Weights of a small text-conditioned image flow-matching model.
Model: arch dit, text encoder norm layernorm, text encoder activation swiglu, norm layernorm, activation reglu, patch size [8, 8], width 256.
Training: adamw at rate 0.0022, 3900 steps, batches of 64.
Data: 203450 training examples, 1.2 epochs.
Rows from block 4 of the text encoder of a small text-conditioned image flow-matching model, named by matrix and row number. Rows with one number belong to one neuron. Each number is 200 + 40 x the weight over its row's rms, rounded and kept within 0 to 999. All counts start at 0.
After each neuron's rows are labels from the 100 texts, of 14976, where the neuron reaches its largest size: "fires on" is the input token at the peak. Only what is clearly more common there than usual is listed. The data: photos with spoken descriptions (Open Images, Localized Narratives). In brackets: how many of the 100.
# gate: MLP gate (text_encoder.blocks.4.mlp.gate.weight, 512x192), inputs 96-191
# fc1: MLP up (text_encoder.blocks.4.mlp.fc1.weight, 512x192), inputs 96-191
# fc2: MLP down (text_encoder.blocks.4.mlp.fc2.weight, 192x512, transposed), outputs 96-191

gate.369,206,167,193,174,135,257,208,229,259,201,162,154,164,273,161,255,226,192,230,246,174,238,265,172,182,160,174,262,198,259,202,243,251,191,225,155,236,189,266,193,217,216,176,271,239,158,229,267,171,250,162,257,134,140,205,249,238,197,210,184,248,228,266,233,208,225,235,176,125,241,137,250,224,246,256,217,178,228,164,151,207,155,231,195,201,235,188,201,165,159,216,138,220,205,229,158
fc1.369,237,277,216,168,190,153,200,223,158,159,269,250,169,194,138,183,220,142,208,188,196,227,220,129,130,199,121,157,232,176,196,193,152,203,220,204,144,170,149,266,276,245,197,151,159,264,162,243,251,201,239,244,199,233,210,200,160,163,148,168,196,142,209,221,173,219,132,157,167,149,202,192,166,236,223,180,145,246,191,184,209,188,165,249,138,259,208,258,134,208,164,249,134,200,228,230
fc2.369,258,255,183,184,260,160,183,233,260,147,232,239,163,229,158,257,153,191,198,251,168,212,156,193,160,191,164,194,122,204,275,260,217,245,188,282,169,217,168,253,163,185,126,187,208,237,189,251,174,213,180,128,137,126,151,232,179,264,172,197,123,149,196,174,175,160,241,159,168,142,221,175,166,152,222,173,137,194,148,202,167,239,180,199,180,246,137,188,181,188,135,176,231,155,239,250
fires on: "people" (12); "there" (10); "visible" (8); "over" (7)

gate.163,179,176,224,236,128,210,189,167,159,264,196,122,157,153,267,168,226,221,218,150,202,154,209,215,161,177,174,121,132,230,201,240,204,194,167,235,276,227,169,236,257,184,271,209,246,246,222,182,223,199,188,239,213,235,205,171,272,143,231,237,271,185,288,228,265,126,202,212,261,236,155,139,175,268,250,249,193,164,256,255,234,122,202,260,271,137,233,226,227,226,163,261,240,204,238,123
fc1.163,212,182,193,156,238,184,202,147,141,187,211,163,194,167,191,263,193,208,178,256,208,212,147,193,147,168,217,168,214,132,141,121,147,224,266,217,147,198,193,178,277,259,210,157,168,176,268,136,170,168,224,210,246,270,205,160,225,117,211,172,231,205,215,158,274,230,191,218,187,122,154,172,223,204,129,254,164,185,242,218,249,165,264,176,192,219,268,209,147,238,181,190,156,250,200,213
fc2.163,65,193,204,225,183,208,209,193,176,258,194,215,258,171,186,205,244,195,224,119,218,178,190,208,169,192,201,194,309,218,187,165,170,194,212,185,189,153,212,176,199,202,222,203,173,181,207,183,202,197,220,220,244,240,248,192,257,186,238,255,236,190,210,224,222,391,193,248,204,350,191,240,193,200,201,190,308,188,257,247,220,195,239,215,219,182,225,183,189,183,204,256,193,202,186,216
fires on: "and" (14); "an" (9)

gate.109,219,198,276,148,239,147,211,243,214,135,168,259,205,196,176,187,221,243,241,265,226,242,287,195,203,251,281,219,168,202,227,207,278,156,250,195,229,250,258,241,159,234,173,266,188,188,215,236,235,193,233,186,205,217,244,217,238,249,247,165,236,279,172,177,218,239,221,200,183,183,215,231,196,197,161,260,177,221,219,204,242,238,208,188,183,125,161,128,216,208,274,148,171,228,190,232
fc1.109,245,265,250,172,227,255,144,184,186,165,222,153,136,211,176,237,187,174,193,223,181,170,256,188,204,174,238,223,163,200,225,197,255,174,203,242,236,189,177,231,163,153,239,216,148,163,223,268,235,190,210,149,124,224,127,182,223,210,168,112,167,181,144,187,202,201,156,177,122,200,248,263,258,250,171,208,226,204,224,219,229,181,148,118,186,139,186,136,210,212,207,150,193,240,202,262
fc2.109,43,176,203,176,191,183,198,202,213,204,161,189,283,205,210,199,177,199,185,134,203,201,224,213,229,210,232,236,337,211,203,193,173,203,215,190,217,219,220,173,186,199,226,194,200,174,219,187,217,182,180,194,178,205,208,210,203,202,195,171,199,221,201,184,197,442,179,198,195,390,205,203,250,219,185,182,290,211,196,184,237,201,191,175,199,194,219,187,193,195,203,176,191,197,185,212
fires on: "people" (28); "there" (22); "some" (13)

gate.468,220,197,155,163,137,260,247,201,208,275,254,151,140,223,210,252,195,230,141,229,197,155,155,171,205,222,240,186,241,169,144,210,240,156,236,144,171,212,238,217,252,246,153,233,192,277,254,145,199,225,186,265,222,201,231,134,193,103,201,201,215,231,234,209,201,117,158,170,251,175,158,205,235,215,191,255,123,254,268,217,150,197,184,210,222,208,246,189,283,185,248,262,208,210,211,196
fc1.468,260,162,189,202,246,106,242,224,186,159,230,183,171,236,198,197,206,138,216,181,173,204,264,166,224,192,200,250,176,212,237,191,171,241,198,240,165,271,162,144,122,203,186,192,145,152,240,166,237,195,202,111,110,182,217,272,143,226,201,172,125,208,164,239,155,168,193,119,226,162,226,178,232,216,164,166,238,181,206,216,134,171,134,221,227,203,138,172,198,193,243,149,182,134,194,188
fc2.468,106,192,226,166,233,138,197,228,217,193,226,227,245,205,182,200,151,172,171,156,159,237,172,177,176,226,152,230,263,174,252,219,202,227,166,218,189,201,148,198,165,183,176,158,183,159,242,199,160,224,160,177,161,194,187,240,186,223,155,158,176,184,189,194,192,404,230,158,177,336,212,157,253,167,236,149,264,155,204,163,165,161,175,222,169,249,188,243,167,176,189,169,211,162,222,219
fires on: "and" (18); "in" (17); "<end>" (11); "on" (9)

gate.192,181,268,136,182,224,200,245,193,196,173,165,207,231,147,164,206,163,254,167,140,202,129,187,129,229,174,167,139,239,211,185,202,204,221,215,169,130,155,172,170,280,265,137,172,260,250,227,133,166,180,271,274,186,201,178,229,160,134,169,187,211,207,234,168,274,191,216,242,237,177,182,208,225,257,166,193,188,201,271,161,234,134,194,245,159,195,271,263,244,134,250,275,160,174,189,211
fc1.192,179,231,179,197,271,157,176,276,184,190,238,196,188,236,253,177,145,218,171,194,190,226,199,167,180,188,249,262,221,231,204,166,256,215,220,180,213,247,128,131,129,216,237,272,197,231,157,218,194,231,210,128,222,221,183,236,196,204,199,186,147,254,201,269,176,177,175,199,221,161,182,184,260,232,165,163,261,164,134,243,215,174,135,201,157,263,145,241,177,261,167,184,232,166,171,194
fc2.192,223,226,142,210,228,149,174,236,241,176,241,233,146,246,155,239,155,166,174,240,170,239,146,157,149,245,141,253,180,174,247,248,242,214,183,235,170,216,121,223,142,160,162,160,196,162,243,221,163,246,163,181,184,160,167,211,168,251,201,152,171,159,140,157,164,245,242,159,185,146,240,160,247,164,240,126,141,175,175,166,173,158,154,249,145,256,188,232,184,158,153,160,232,152,237,236
fires on: "there" (16); "side" (14); "green" (7); "this" (7)

gate.180,212,218,217,126,246,257,151,241,199,162,227,163,185,287,213,258,230,167,163,207,164,207,213,154,158,224,226,266,173,216,243,190,273,282,191,236,241,221,198,206,160,193,223,167,191,154,207,275,211,180,195,232,194,172,162,160,188,140,179,148,152,164,147,202,130,106,222,199,210,141,162,163,232,223,183,247,126,259,147,226,214,140,143,188,191,165,165,231,105,155,153,145,240,188,207,216
fc1.180,130,205,261,253,184,258,267,173,194,274,187,168,141,198,169,214,208,258,185,140,249,187,206,204,247,177,269,188,184,163,173,226,238,215,228,134,235,215,262,187,163,245,271,237,263,212,249,171,173,211,254,215,187,190,180,153,213,197,201,259,288,201,249,190,284,223,165,267,191,211,140,202,160,225,185,233,202,204,280,159,179,152,187,217,194,178,234,172,200,257,225,201,237,180,204,139
fc2.180,265,206,221,144,149,237,214,250,181,255,192,127,181,225,196,131,196,223,150,216,209,143,286,233,209,183,256,222,165,153,210,178,207,241,201,214,202,167,246,200,228,225,211,264,189,176,182,236,227,215,262,212,196,189,248,144,157,196,167,224,207,191,222,151,166,58,201,264,245,76,147,279,232,178,187,242,158,201,285,220,174,207,198,199,244,193,199,232,162,178,282,196,233,205,224,158
fires on: "in" (36); "image" (10)

gate.64,247,254,141,197,199,203,193,278,211,138,245,264,163,182,224,164,236,177,217,222,152,269,140,180,209,182,155,214,211,258,221,240,261,166,230,283,150,213,224,175,167,150,187,216,202,145,193,258,253,201,169,134,217,156,198,225,162,191,144,222,112,225,196,228,130,205,278,123,145,129,217,236,202,222,180,224,159,168,171,166,130,216,176,205,201,212,164,220,189,215,166,174,199,160,272,278
fc1.64,159,134,230,273,188,130,179,142,149,185,211,150,270,209,193,217,144,154,159,198,172,231,244,224,241,251,246,220,256,175,218,190,174,178,194,131,251,217,139,131,163,197,201,247,237,166,259,212,231,236,206,197,199,217,183,181,210,181,227,216,201,191,201,251,255,290,250,256,251,307,185,237,264,197,259,207,282,156,259,164,202,185,181,162,231,211,250,221,252,260,194,165,175,273,121,244
fc2.64,359,196,210,189,193,238,187,204,199,189,182,166,100,229,209,173,206,204,177,293,186,172,222,212,194,202,226,216,68,182,216,220,214,221,181,211,190,205,229,213,236,200,200,211,194,196,210,213,218,215,226,220,207,197,226,167,194,207,192,185,202,178,208,178,182,0,202,226,185,0,186,242,227,196,180,224,81,201,232,197,186,205,203,201,211,193,178,210,184,191,221,180,220,218,215,203
fires on: "there" (10); "image" (9); "on" (7)

gate.16,195,263,238,169,156,285,256,194,211,232,156,144,228,229,181,189,222,249,218,228,126,188,197,203,235,209,158,173,187,217,158,149,172,232,179,179,209,186,192,193,200,271,259,161,154,199,168,173,163,248,276,240,189,176,163,171,229,200,263,221,246,168,237,129,168,202,167,219,246,235,176,233,260,183,164,186,228,256,292,252,146,243,182,213,241,212,230,221,252,225,213,167,235,180,226,106
fc1.16,250,189,238,160,238,249,170,219,170,185,242,217,206,176,138,250,222,198,232,207,179,113,172,127,124,183,195,245,210,206,213,242,215,213,248,220,211,144,249,259,306,182,170,184,203,264,236,234,191,164,227,288,228,273,295,161,226,104,210,172,265,165,152,192,180,220,207,198,171,122,183,205,224,286,192,281,163,276,261,258,157,193,264,225,144,198,183,211,210,201,164,261,208,216,206,264
fc2.16,256,169,206,158,162,275,227,156,172,220,171,141,161,190,208,174,259,256,200,229,223,137,251,236,217,155,244,204,176,215,179,182,176,202,218,205,243,152,271,185,228,243,240,235,219,242,194,208,248,192,265,232,228,205,258,153,205,174,204,211,223,212,216,188,234,29,159,260,204,57,143,261,211,198,170,250,157,235,259,221,211,241,206,150,257,184,198,166,190,238,231,214,196,242,186,154
fires on: "people" (9); "i" (9); "there" (8); "image" (7)

gate.54,124,165,239,213,189,168,256,211,184,208,237,196,258,174,219,192,217,193,238,154,236,186,139,125,164,221,123,160,269,198,158,134,110,150,155,178,217,181,200,197,241,228,146,145,264,250,241,189,182,228,182,256,237,251,179,236,185,210,250,230,227,159,233,242,215,273,253,232,242,279,182,168,174,255,237,163,219,254,172,163,254,241,222,218,233,235,222,214,254,257,192,272,180,244,148,198
fc1.54,111,231,222,218,200,170,208,148,174,170,212,238,246,180,134,193,242,173,171,132,209,224,203,126,189,250,183,191,262,147,161,199,131,158,164,192,174,147,185,210,195,263,141,171,229,273,214,205,203,256,173,231,181,225,207,221,235,207,215,268,189,236,201,213,222,274,264,246,248,280,213,169,206,212,256,170,224,231,197,234,218,222,165,258,232,262,196,182,193,239,210,227,173,248,149,204
fc2.54,44,183,190,202,190,176,206,192,192,207,190,199,299,187,205,198,183,194,209,103,213,210,204,213,193,194,205,197,350,194,203,193,179,185,215,179,199,192,188,181,188,192,205,201,211,170,201,196,205,183,177,178,201,206,203,203,207,189,200,201,220,216,198,208,208,405,176,188,211,436,181,187,211,210,198,185,321,180,196,200,203,189,196,177,194,207,218,199,208,213,194,183,175,204,187,186
fires on: "and" (28); "can" (10)

gate.365,288,202,220,132,247,222,141,215,240,155,209,218,186,209,221,132,172,152,251,259,225,187,219,191,219,259,189,242,158,276,266,174,236,260,160,195,255,203,202,165,188,230,232,218,151,219,145,276,281,182,222,180,153,196,197,159,149,194,199,184,206,258,142,181,188,139,219,192,203,172,173,231,236,236,165,198,128,137,154,233,125,229,157,124,176,156,150,235,187,186,195,174,209,245,202,260
fc1.365,245,227,215,157,238,209,122,163,250,133,200,192,157,175,186,136,144,193,205,278,117,176,250,229,245,253,198,165,198,178,199,237,204,185,189,264,186,171,250,240,152,194,158,195,225,167,220,170,245,227,201,180,126,193,137,234,201,228,153,169,117,210,147,170,169,236,212,123,130,202,261,251,239,127,243,245,185,182,112,161,136,230,205,230,129,189,206,208,161,144,238,209,212,260,196,272
fc2.365,54,178,175,230,178,208,204,162,178,219,190,197,282,167,215,222,212,216,224,126,214,191,199,211,228,180,213,167,293,240,168,169,179,150,229,155,239,183,194,159,219,233,225,209,215,222,188,166,212,186,214,210,235,227,214,176,234,168,244,226,226,241,205,252,228,407,169,205,219,366,172,154,175,234,222,178,278,214,214,208,235,215,226,169,201,177,256,170,228,230,225,240,174,218,178,177
fires on: "in" (28); "people" (12)