config.yaml
model: "text-conditioned image flow-matching model"
dataset: "photos with spoken descriptions (Open Images, Localized Narratives)"
train_examples: 203450
image_size: 48
horizontal_flip: false
conditioning: "text"
arch: "dit"
objective: "flow_matching"
cond_dim: 128
tokenizer: "word"
vocab_size: 4585
text_encoder_width: 192
text_encoder_layers: 12
text_encoder_norm: "layernorm"
text_encoder_norm_position: "pre"
text_encoder_activation: "swiglu"
text_encoder_mlp_ratio: 2.67
text_encoder_head_dim: 64
text_encoder_fused_qkv: true
text_encoder_bias: "qkv"
text_encoder_qk_norm: false
text_encoder_parallel_block: false
text_encoder_inner_norm: false
text_encoder_positions: "sincos"
cond_dropout: 0.1
logit_normal_time: true
norm: "layernorm"
hidden_act: "reglu"
mlp_ratio: 2
head_dim: 48
fused_qkv: false
qk_norm: false
inner_norm: false
patch_size: [8, 8]
layers: 16
width: 256
positions: "learned"
residual_init: "scaled_by_depth"
optimizer: "adamw"
learning_rate: 0.0022
beta1: 0.9
beta2: 0.99
eps: 1e-08
max_grad_norm: 1.0
max_steps: 3900
batch_size: 64
epochs: 1.2
lr_schedule: "poly"
final_lr_fraction: 0
warmup_steps: 780
weight_decay: 0.3
Rows from block 9 of the denoiser, named by matrix and row number. Each number is 500 + 40 x the weight over the matrix's rms, rounded and kept within 0 to 999. All counts start at 0. Numbers have three digits each.
# ada: adaLN modulation (shift, scale and gate of each sublayer stacked) (model.blocks.9.ada.weight, 2304x128), inputs 64-127
ada.399:530444516524533534507466500507519481499494551555541470520512473447460546488538521505488467486442533500563568493526532479466527570485508496450504497500561519494455455490484467540500538411526522
ada.400:485468546498473495482443501503487487528455539528530553483530540419483508436521517481494479497542478542469508497527516499477495512457483501494523506517549490484499465536511424432542597530492504
ada.401:602504528438544607459571550449613467577572572591565558560508599553597574557511597593585401577546535599546507611595550386387602543479497513518600567465527503621492554597460570481472516499478516
ada.402:542443564517503572473572524491539461516519471561536450546512501573519539470474549541559444601523502465393546566575560499519546566417526529511543485508549495530525488523548578505451539531477484
ada.403:508563546520474578436438564501538394515530578597567458507511528416410488489492501490472400502506511557536462487616547506475527639437457544539587473476505459517479553508434456576475525485502557
ada.404:501483528469516575542493469497566375553509578590504573535553532478506561518449524511513431546530530606451549524561532414512536564435480549500540539470536501563396444531524520517571553452462480
ada.405:596455506468600593430524565440575488537579527600562493505526581572560568518498583556555472586567507532510521600591599435411590586495523460536573569399514523575461537560520588445466548376473434
ada.406:565516579498565650521540635534597393611572523653610550485560633551507562501482596567586450610537473545493483606665608497539630639390489433501612573441564483610416506597477576554501512491535561
ada.407:553519545555507603482543558459531471608556486612598532510553554555503561489490600555572489501567515483474515579599599532556570610423592472496556480416528597599499546559569575459452581468542497
ada.408:525518543500538590523553524576563427519517537605586525448525586542518554519430563548558491539527543540463478550596576470490589605425516475510575541442534494543530489535542554521476560515564478
ada.409:473490527555470558540470561520485459518539487591543546559502527489395450442482510479499420530507532487411478503570558499573533620407531477457536470428524495490498446499533507543471522523483475
ada.410:546487558509535608453524510465534407522565552601552456492511543578466541508482558536530456531484461496564542567589569557467573659497534409452567489544520441490506467540502594465389507494552560
ada.411:565420541477543594449512548485545525565582472648666595515616586550545575518481596577585467546519479524509544603580623476443603613438579452465593530502557483555486514582525532501439550472562474
ada.412:501594593336548404585466454456582661523535514489499555546490494347638603572548552493488587473526507470505498487419427507508476380484492455550496529451541601619491488542468350480557523507454491
ada.413:397543463512441315516296424501401618432438494393428479488461410211413429484502414347342615360503545477547434337355359517521370402570411522487428432524480486423530543422494200507499410565485545
ada.414:532487540492524566486497535543533497545566520611612574483553614467476588452518548534534464508517496562496513525598569476498571620494517500446566556460556449543472545580487494536439438529503533
ada.415:555506594429574563502543560433594548569545539582587501501512540552588559476511586558593442544572475496425518600559557435483578545464478468490584502409570515577447539589575549443486534528472511
ada.416:543462463461527530467466545452556592573534530561548525472455521453497539532463556525503485519587487536522511518551527545455549538461554473453547542556468469540488546563508458482462517434546443
ada.417:552467509502555571450517552466541475519555501568537562519551532549513524572518546520538436551508489524476490536562577493564539568429592505499551444542560497521433497510451577469498539473477538
ada.418:582479579428558650486568584530616477558521482668609581488563601563553634515487597604625405569576542514520579607673630442514641618425489445475620577525567539619499504594532576516484512460562501
ada.419:486412498697505547413386531615426375519495449594560533595544492471322438470484462440452506519436514448421487472617597578655489647356542463442450415538483433410486457434557505569515538548528475
ada.420:583440561370566609474631551432614495580569552605563557484550585640633576555523595604587414560470468567498477594581575478458617539417536470486579556468548537612483475572440667547460501471480530
ada.421:514518430405575517536485493437563525543558482539469486516494515494522536561493509522513477489507501452443532502522535498467536521471569512567542521423437520520474469457524506508427475471458526
ada.422:538495541519524496514540512469504524445515513511555497447430504544580522480536508502542505549537473498534520539487510439515499482535456484523505514561470493519531461545497543461531479512509464
ada.423:493580510451540476516408516446519481478540528542555468451553530364494511492510494451469486488543528478562458479482502493470509501546491524617564496456517497562515478542436378549550501545463556
ada.424:541513561463590545482441548456548504588546544631649560478674577448526584579533607525541514523514492575520490542548570558461552616478510438485557491476562519589466494549526461464436585484532496
ada.425:611413561450583666464617561553639421531580541643649516487542629618585634564531601635633471608556566552527565638651628465436664614460592465551606596424546538629480493548446629523457531427535461
ada.426:595408549496591645472573600468574408569556585620567528481574597580516531465519577603610407579498489564499544578610627409445657646405532476501578550446551491555504494493540602537396511493486473
ada.427:579433533547549656485521538535521395550568507638591453558618579579456535558438542568591431554508442531503508579640639471457603672491615557483536524437536457487494484525533583509408517400509457
ada.428:558522603376590585502555590443635583576597530612622622536577600519590603551534615591602445547504476539536561578578581491445625546427503421472655531451607482615421510609401531539418512524503508
ada.429:439552518514463384560410435464456598464453467463519529423495465352467480452530486414433644421494505519496440423410437562542431455546426449482452431507522532472482503471548336484511488511510552
ada.430:512567532513470545483506555498512497496516473545576502498544544527481511471500507498517477547511509499421441525548519541528506535488467482531539477451579480520467514518520540510456524482420484
ada.431:589472598575541588506525565544543491522537501644679528517553620561538612518534614568581550557547528543503485597587650540517592634418549455468549503465573538543502483566484541532481558514558431
ada.432:500456522517496448454460506487456592490447515447470467536476456439497486493505483484479518434559503545559505485456458468437477456568505492515501485544481462483541630525515423453482446466496524
ada.433:551501613523541546543455536555542480547493576593620513477545560466499536459517535505526512510496505564530436550564547445425549559475453387435549579418541473569514562572502468488530519551541482
ada.434:562495536463575630480542545456584432594577532638611524437571599540513590531464563585596437556547496545541536584625592553485616633452481469500596565503501491593460504543538546521472504370525471
ada.435:514462524594491617495462565611485351567524501643557599581601540486369498505520531527509451544460572435434501505623603551491555670392567508413527515471549497490478427498486529583462626470559428
ada.436:601534544566541560471538567486550499571563545611636494499523591529552596459535621554542608523562513528491493598589609520497607571411472361465529559448551545597503498554499511518489506462520514
ada.437:475491539530469480546405568509476515498505476531546520504587498377420477552464459456453452516525493473477514468519481570507467524467462502502540450575509444488533563503579389569517533510506487
ada.438:513553526303560454575469464465609565484523483513548505460503565379601591543561505488518487444578483505532557483436442465472510434550492491610571557481475558598489464564490379535550485505532430
ada.439:580470495500564684447571553505578355555552507634596439513619580604465546515443537580595371555498546532430533591673627441515608655446541577518581523465525443548468472519545645511494534397458532
ada.440:598463529455547617452549521523578467537569585591604487502538562575536616566519567569563450507525504570541560572554590473397592604486540490490601578439573549548502580556448590503538526433550475
ada.441:579443637413562651533606623545647448595499569665670583534595636581569638519492603633637417582546572566472531608660612539483634608387562459470634505483588519627403473603540605510525625447580459
ada.442:585483561398604580492548530480596547560569561602611547489573621550622603521473606577567465546560476548545479605570572471487616546430537432427598591478542477580486462573551543504462550506531449
ada.443:551466539588470574467524592506495465522510552574564436575523515550428532468552543522524464491548500484516477515562581560503540642458558479414510434480549527495543501501543562449494535531600484
ada.444:638520580471594689428627605466626444593625561703664490462599624656606644531508660633633405595562493551461535675675672452539670664410552456545619564429556482636482500614496668528430579500484552
ada.445:592437571594535616485500571555523403577566555643627526505531575546446562533487580552555430567457485527494468574611638488452601674397581489379534507396573480503537469502514559578481573455579455
ada.446:460516512717443591428406551565406318471523529605544477499617486484247441465458430437419487481488532472495443434610603595532484718477547590500495414483489417377483529447517547633485538425438512
ada.447:458515448643420496526451477523392399462462427477436476514538439513329454504493387410426496473453542552404430421513484549543434556555463505432430424521581508369571564450570542544513486512406463
ada.448:587354620501572622410512537526555459525531559621577527563540558536511554528528548548573444575487488610502557594607622435465601629493513508494586535511555449545474493562497551437463542437506455
ada.449:549482586466539570482510557544592463567510601598569568511519590481533596501558566547518488570495549482520517531595539521510559579390519469512571525422530536567507468528475502580528601542509444
ada.450:608445545620580624451511560510514433576548501643600520500570598585485548524530557540557495566500474532485500598650655416467606655481526486477569485456526409492483566547486582536449545488508507
ada.451:562559568436501547570527565488575509533509500616619565550529569468592599505557568537554493482509578510449506563592550514520565533446527463486564509395571455618490523578462485528498500505430490
ada.452:489523513561477535498469574499481458555491484560539517530544504463401502485496498484495506501542517481495478490563539555508523592465506430445497464490514483488504549483524468560514544462504503
ada.453:551436596510537631486509596498544419576566531617595591535658563525471522553477553564579428557458484454508559553651601543501576622349534499489591535413578563563472424506482544508473598522519495
ada.454:531475515610506582473485545488471413546467493592558460550532503527447498449522552512539490504492536514467484554581592471500552640502473462445505451430577496489478543494608537545489521491495533
ada.455:572483568587551661519533601533543393570575562693668509471635627556471577530505600590596515544523532507423543601659671534484633734390597470494594505490526462544427483517545578550437602452517509
ada.456:540479615532550580421425539472524403526490520599555534555507536465442524504468515491515491548543527523534502511609551443502534609443525490509526545522528470539507546565424496434474527505531572
ada.457:531526476357536500522599516446594545500504445516519509472509551554672581513531567537559522491585519517533534574472473391495533424528470496520523543474477549625568574544445567408569408518499522
ada.458:556534596571527581483499634541550473579558461643617512499592607526499550518522591535527488607542522569460470576619611489472590649431587465510573528480495513563487540571485531523440593493478490
ada.459:579473540387518601503561587464623462522513544606599544551526589550613581600503587589600398591524545549562499618575561404427597547453486492503607521427562494633525498597477564510438533482546462
ada.460:494563473368517425521459501463526661495483487502576503459570536359607582522492536475507566423556488499589479474414434540445502426577460454507526466521525536579535549559461358458505438520558535
ada.461:628450587429547648476640570511663506599587629631600570498528645659661645534533636655615420622533530539547593650623639454403657600423542475445629551408568528637423446606475657460471593510525480
ada.462:458436480566427568394512546531451341449491547522443501481547492557384411493402431498475442497467532520483481478561550459490495579516529596513512459532457400454459479413576603542466508464508547
ada.463:523400512590525521461372512492458418524454434595568548557554497406382501538483515461473474502431545452455488458541568511527513636443486489438506470553495485472482495494534411488450510449552440
ada.464:598522548520582642488567557474569454582599551654642502527532603598564602516553610586597491565533502518476559624623631472455638650461518413481591562429569508589425506583540610526525527475511464
ada.465:619511626588567663498489549524559417616626516703708485485647645565470597444553605585616466517532491574528518617687699507539647720425567451432579538377585515590432564601528571564487508454505511
ada.466:561551569604478575460506618549520432570480497583568501598539531528460537477542536521530514510518523465487484530584586549442554612377519448512502461439501523516500442533508539553493572486497446
ada.467:605470545430576586435556586384590543590598555607613483515561597574639601511534593595583457571565454533505567591588610329446619572515567491537597581429567560600448550636502579469511490458451513
ada.468:568489511456499669436624537516593418493564581633596504481581586668540557514493558604591412539481545540493512591606605472450600620485516536515584549492550436570473524550486698524457490491468515
ada.469:484558489483494496460448525498500487515503522511473500529531509416456479469495494470490436519495472445559522485520490472498498490483468521527505454546496520499468496519482422461565475590495527
ada.470:500536512541488540545518490484496481494508469549512563475550513510467543566467512515517505535465474502470469509557553549507523574488464518473509502504524510502539502517514535517523535521528495
ada.471:572549560551548584456502543476533482524535512631606570507514586505454581542551594532540492558489482490502441529605627528500601649443507449471550516479557563546473447529471518489437548467512606
ada.472:585540581458547623454516567509595525620548537659638491559587590512529570542480593568575424557601510582504530592628607500463610628431557476506612546453510456602513545607501546465474572485578454
ada.473:569424575545567623423464527521530381546594528640601544523591593484468544554436540536554420580521556540493571561653606453511584659475556506439570561526607489538485498553574514506472515543579452
ada.474:574459539406587569517555539496612504591525600563572531455530564545656613492534584589583508526545516591572496592524552451424587505472523432506586552444559483615487457604436547483535479465535413
ada.475:506428515553538587493433574528514477516531464618620572567565563451391491487517530517533416566488506528412517513609600524508582639430499474453566473464497517482442533481530476467516578484475465
ada.476:557464514557506605443505560524497382581521528591552469562513525506424531557466515525509454576439524462523446507578580489485547641420536613492505490466573534481478499487505529581477542421517536
ada.477:504505492528511499517454499502499508507523510520523446496526492444480482485530520473486531489493509480485494485485517492501510529445541535505509495449540503484473470492482437533478510516447577
ada.478:572540513541492555586547518533546553516511426614613567522520551564542601443581613552560542504551588548483469588575599509522573610480579399432527515520536543563451526594522561517525534500514483
ada.479:560498520533538538506484531515521472567495484564548510561556524480501534484543555497528549504468521444434446516526558526495536580428527426494496527466515504515486449503447475516451514510514517
ada.480:521434581545511564511453572483499463524498488579533519555488511467409492547496500486485432548506474571487456494602576548532550609470524511412553457469586435474478595511489490504381530517456493
ada.481:510465558286589526537472540420619489535493533561574541467514539420549539539433487511504425558487502564527476526552474412456559494519405431554604571427543537605448578545470454504538480577501545
ada.482:479522596460545438526344526602509499485410554538589552485533559284481523493479477401415568478495569554591440413501461488525483495507484472510512469442532500510491561537409303551623490532464482
ada.483:548435504492563533520492523443546597519574518588613507463538561486551563492535602534540532514543479532518524570535556462503563553476513440454555574433490551554487557558490483487493486483503486
ada.484:463488479490496509508482453488498514475527493550544500441558500456461485497482512492479537441506608525511488476533512523509509548529459548488527487509526473483498609495528457601574475494453518
ada.485:452573432479472457513454447501460509448507484499476496529547475438458489581548478460464492474482470456499478461468476566495477492507502536495487453528484481465568511476467432533503478456411513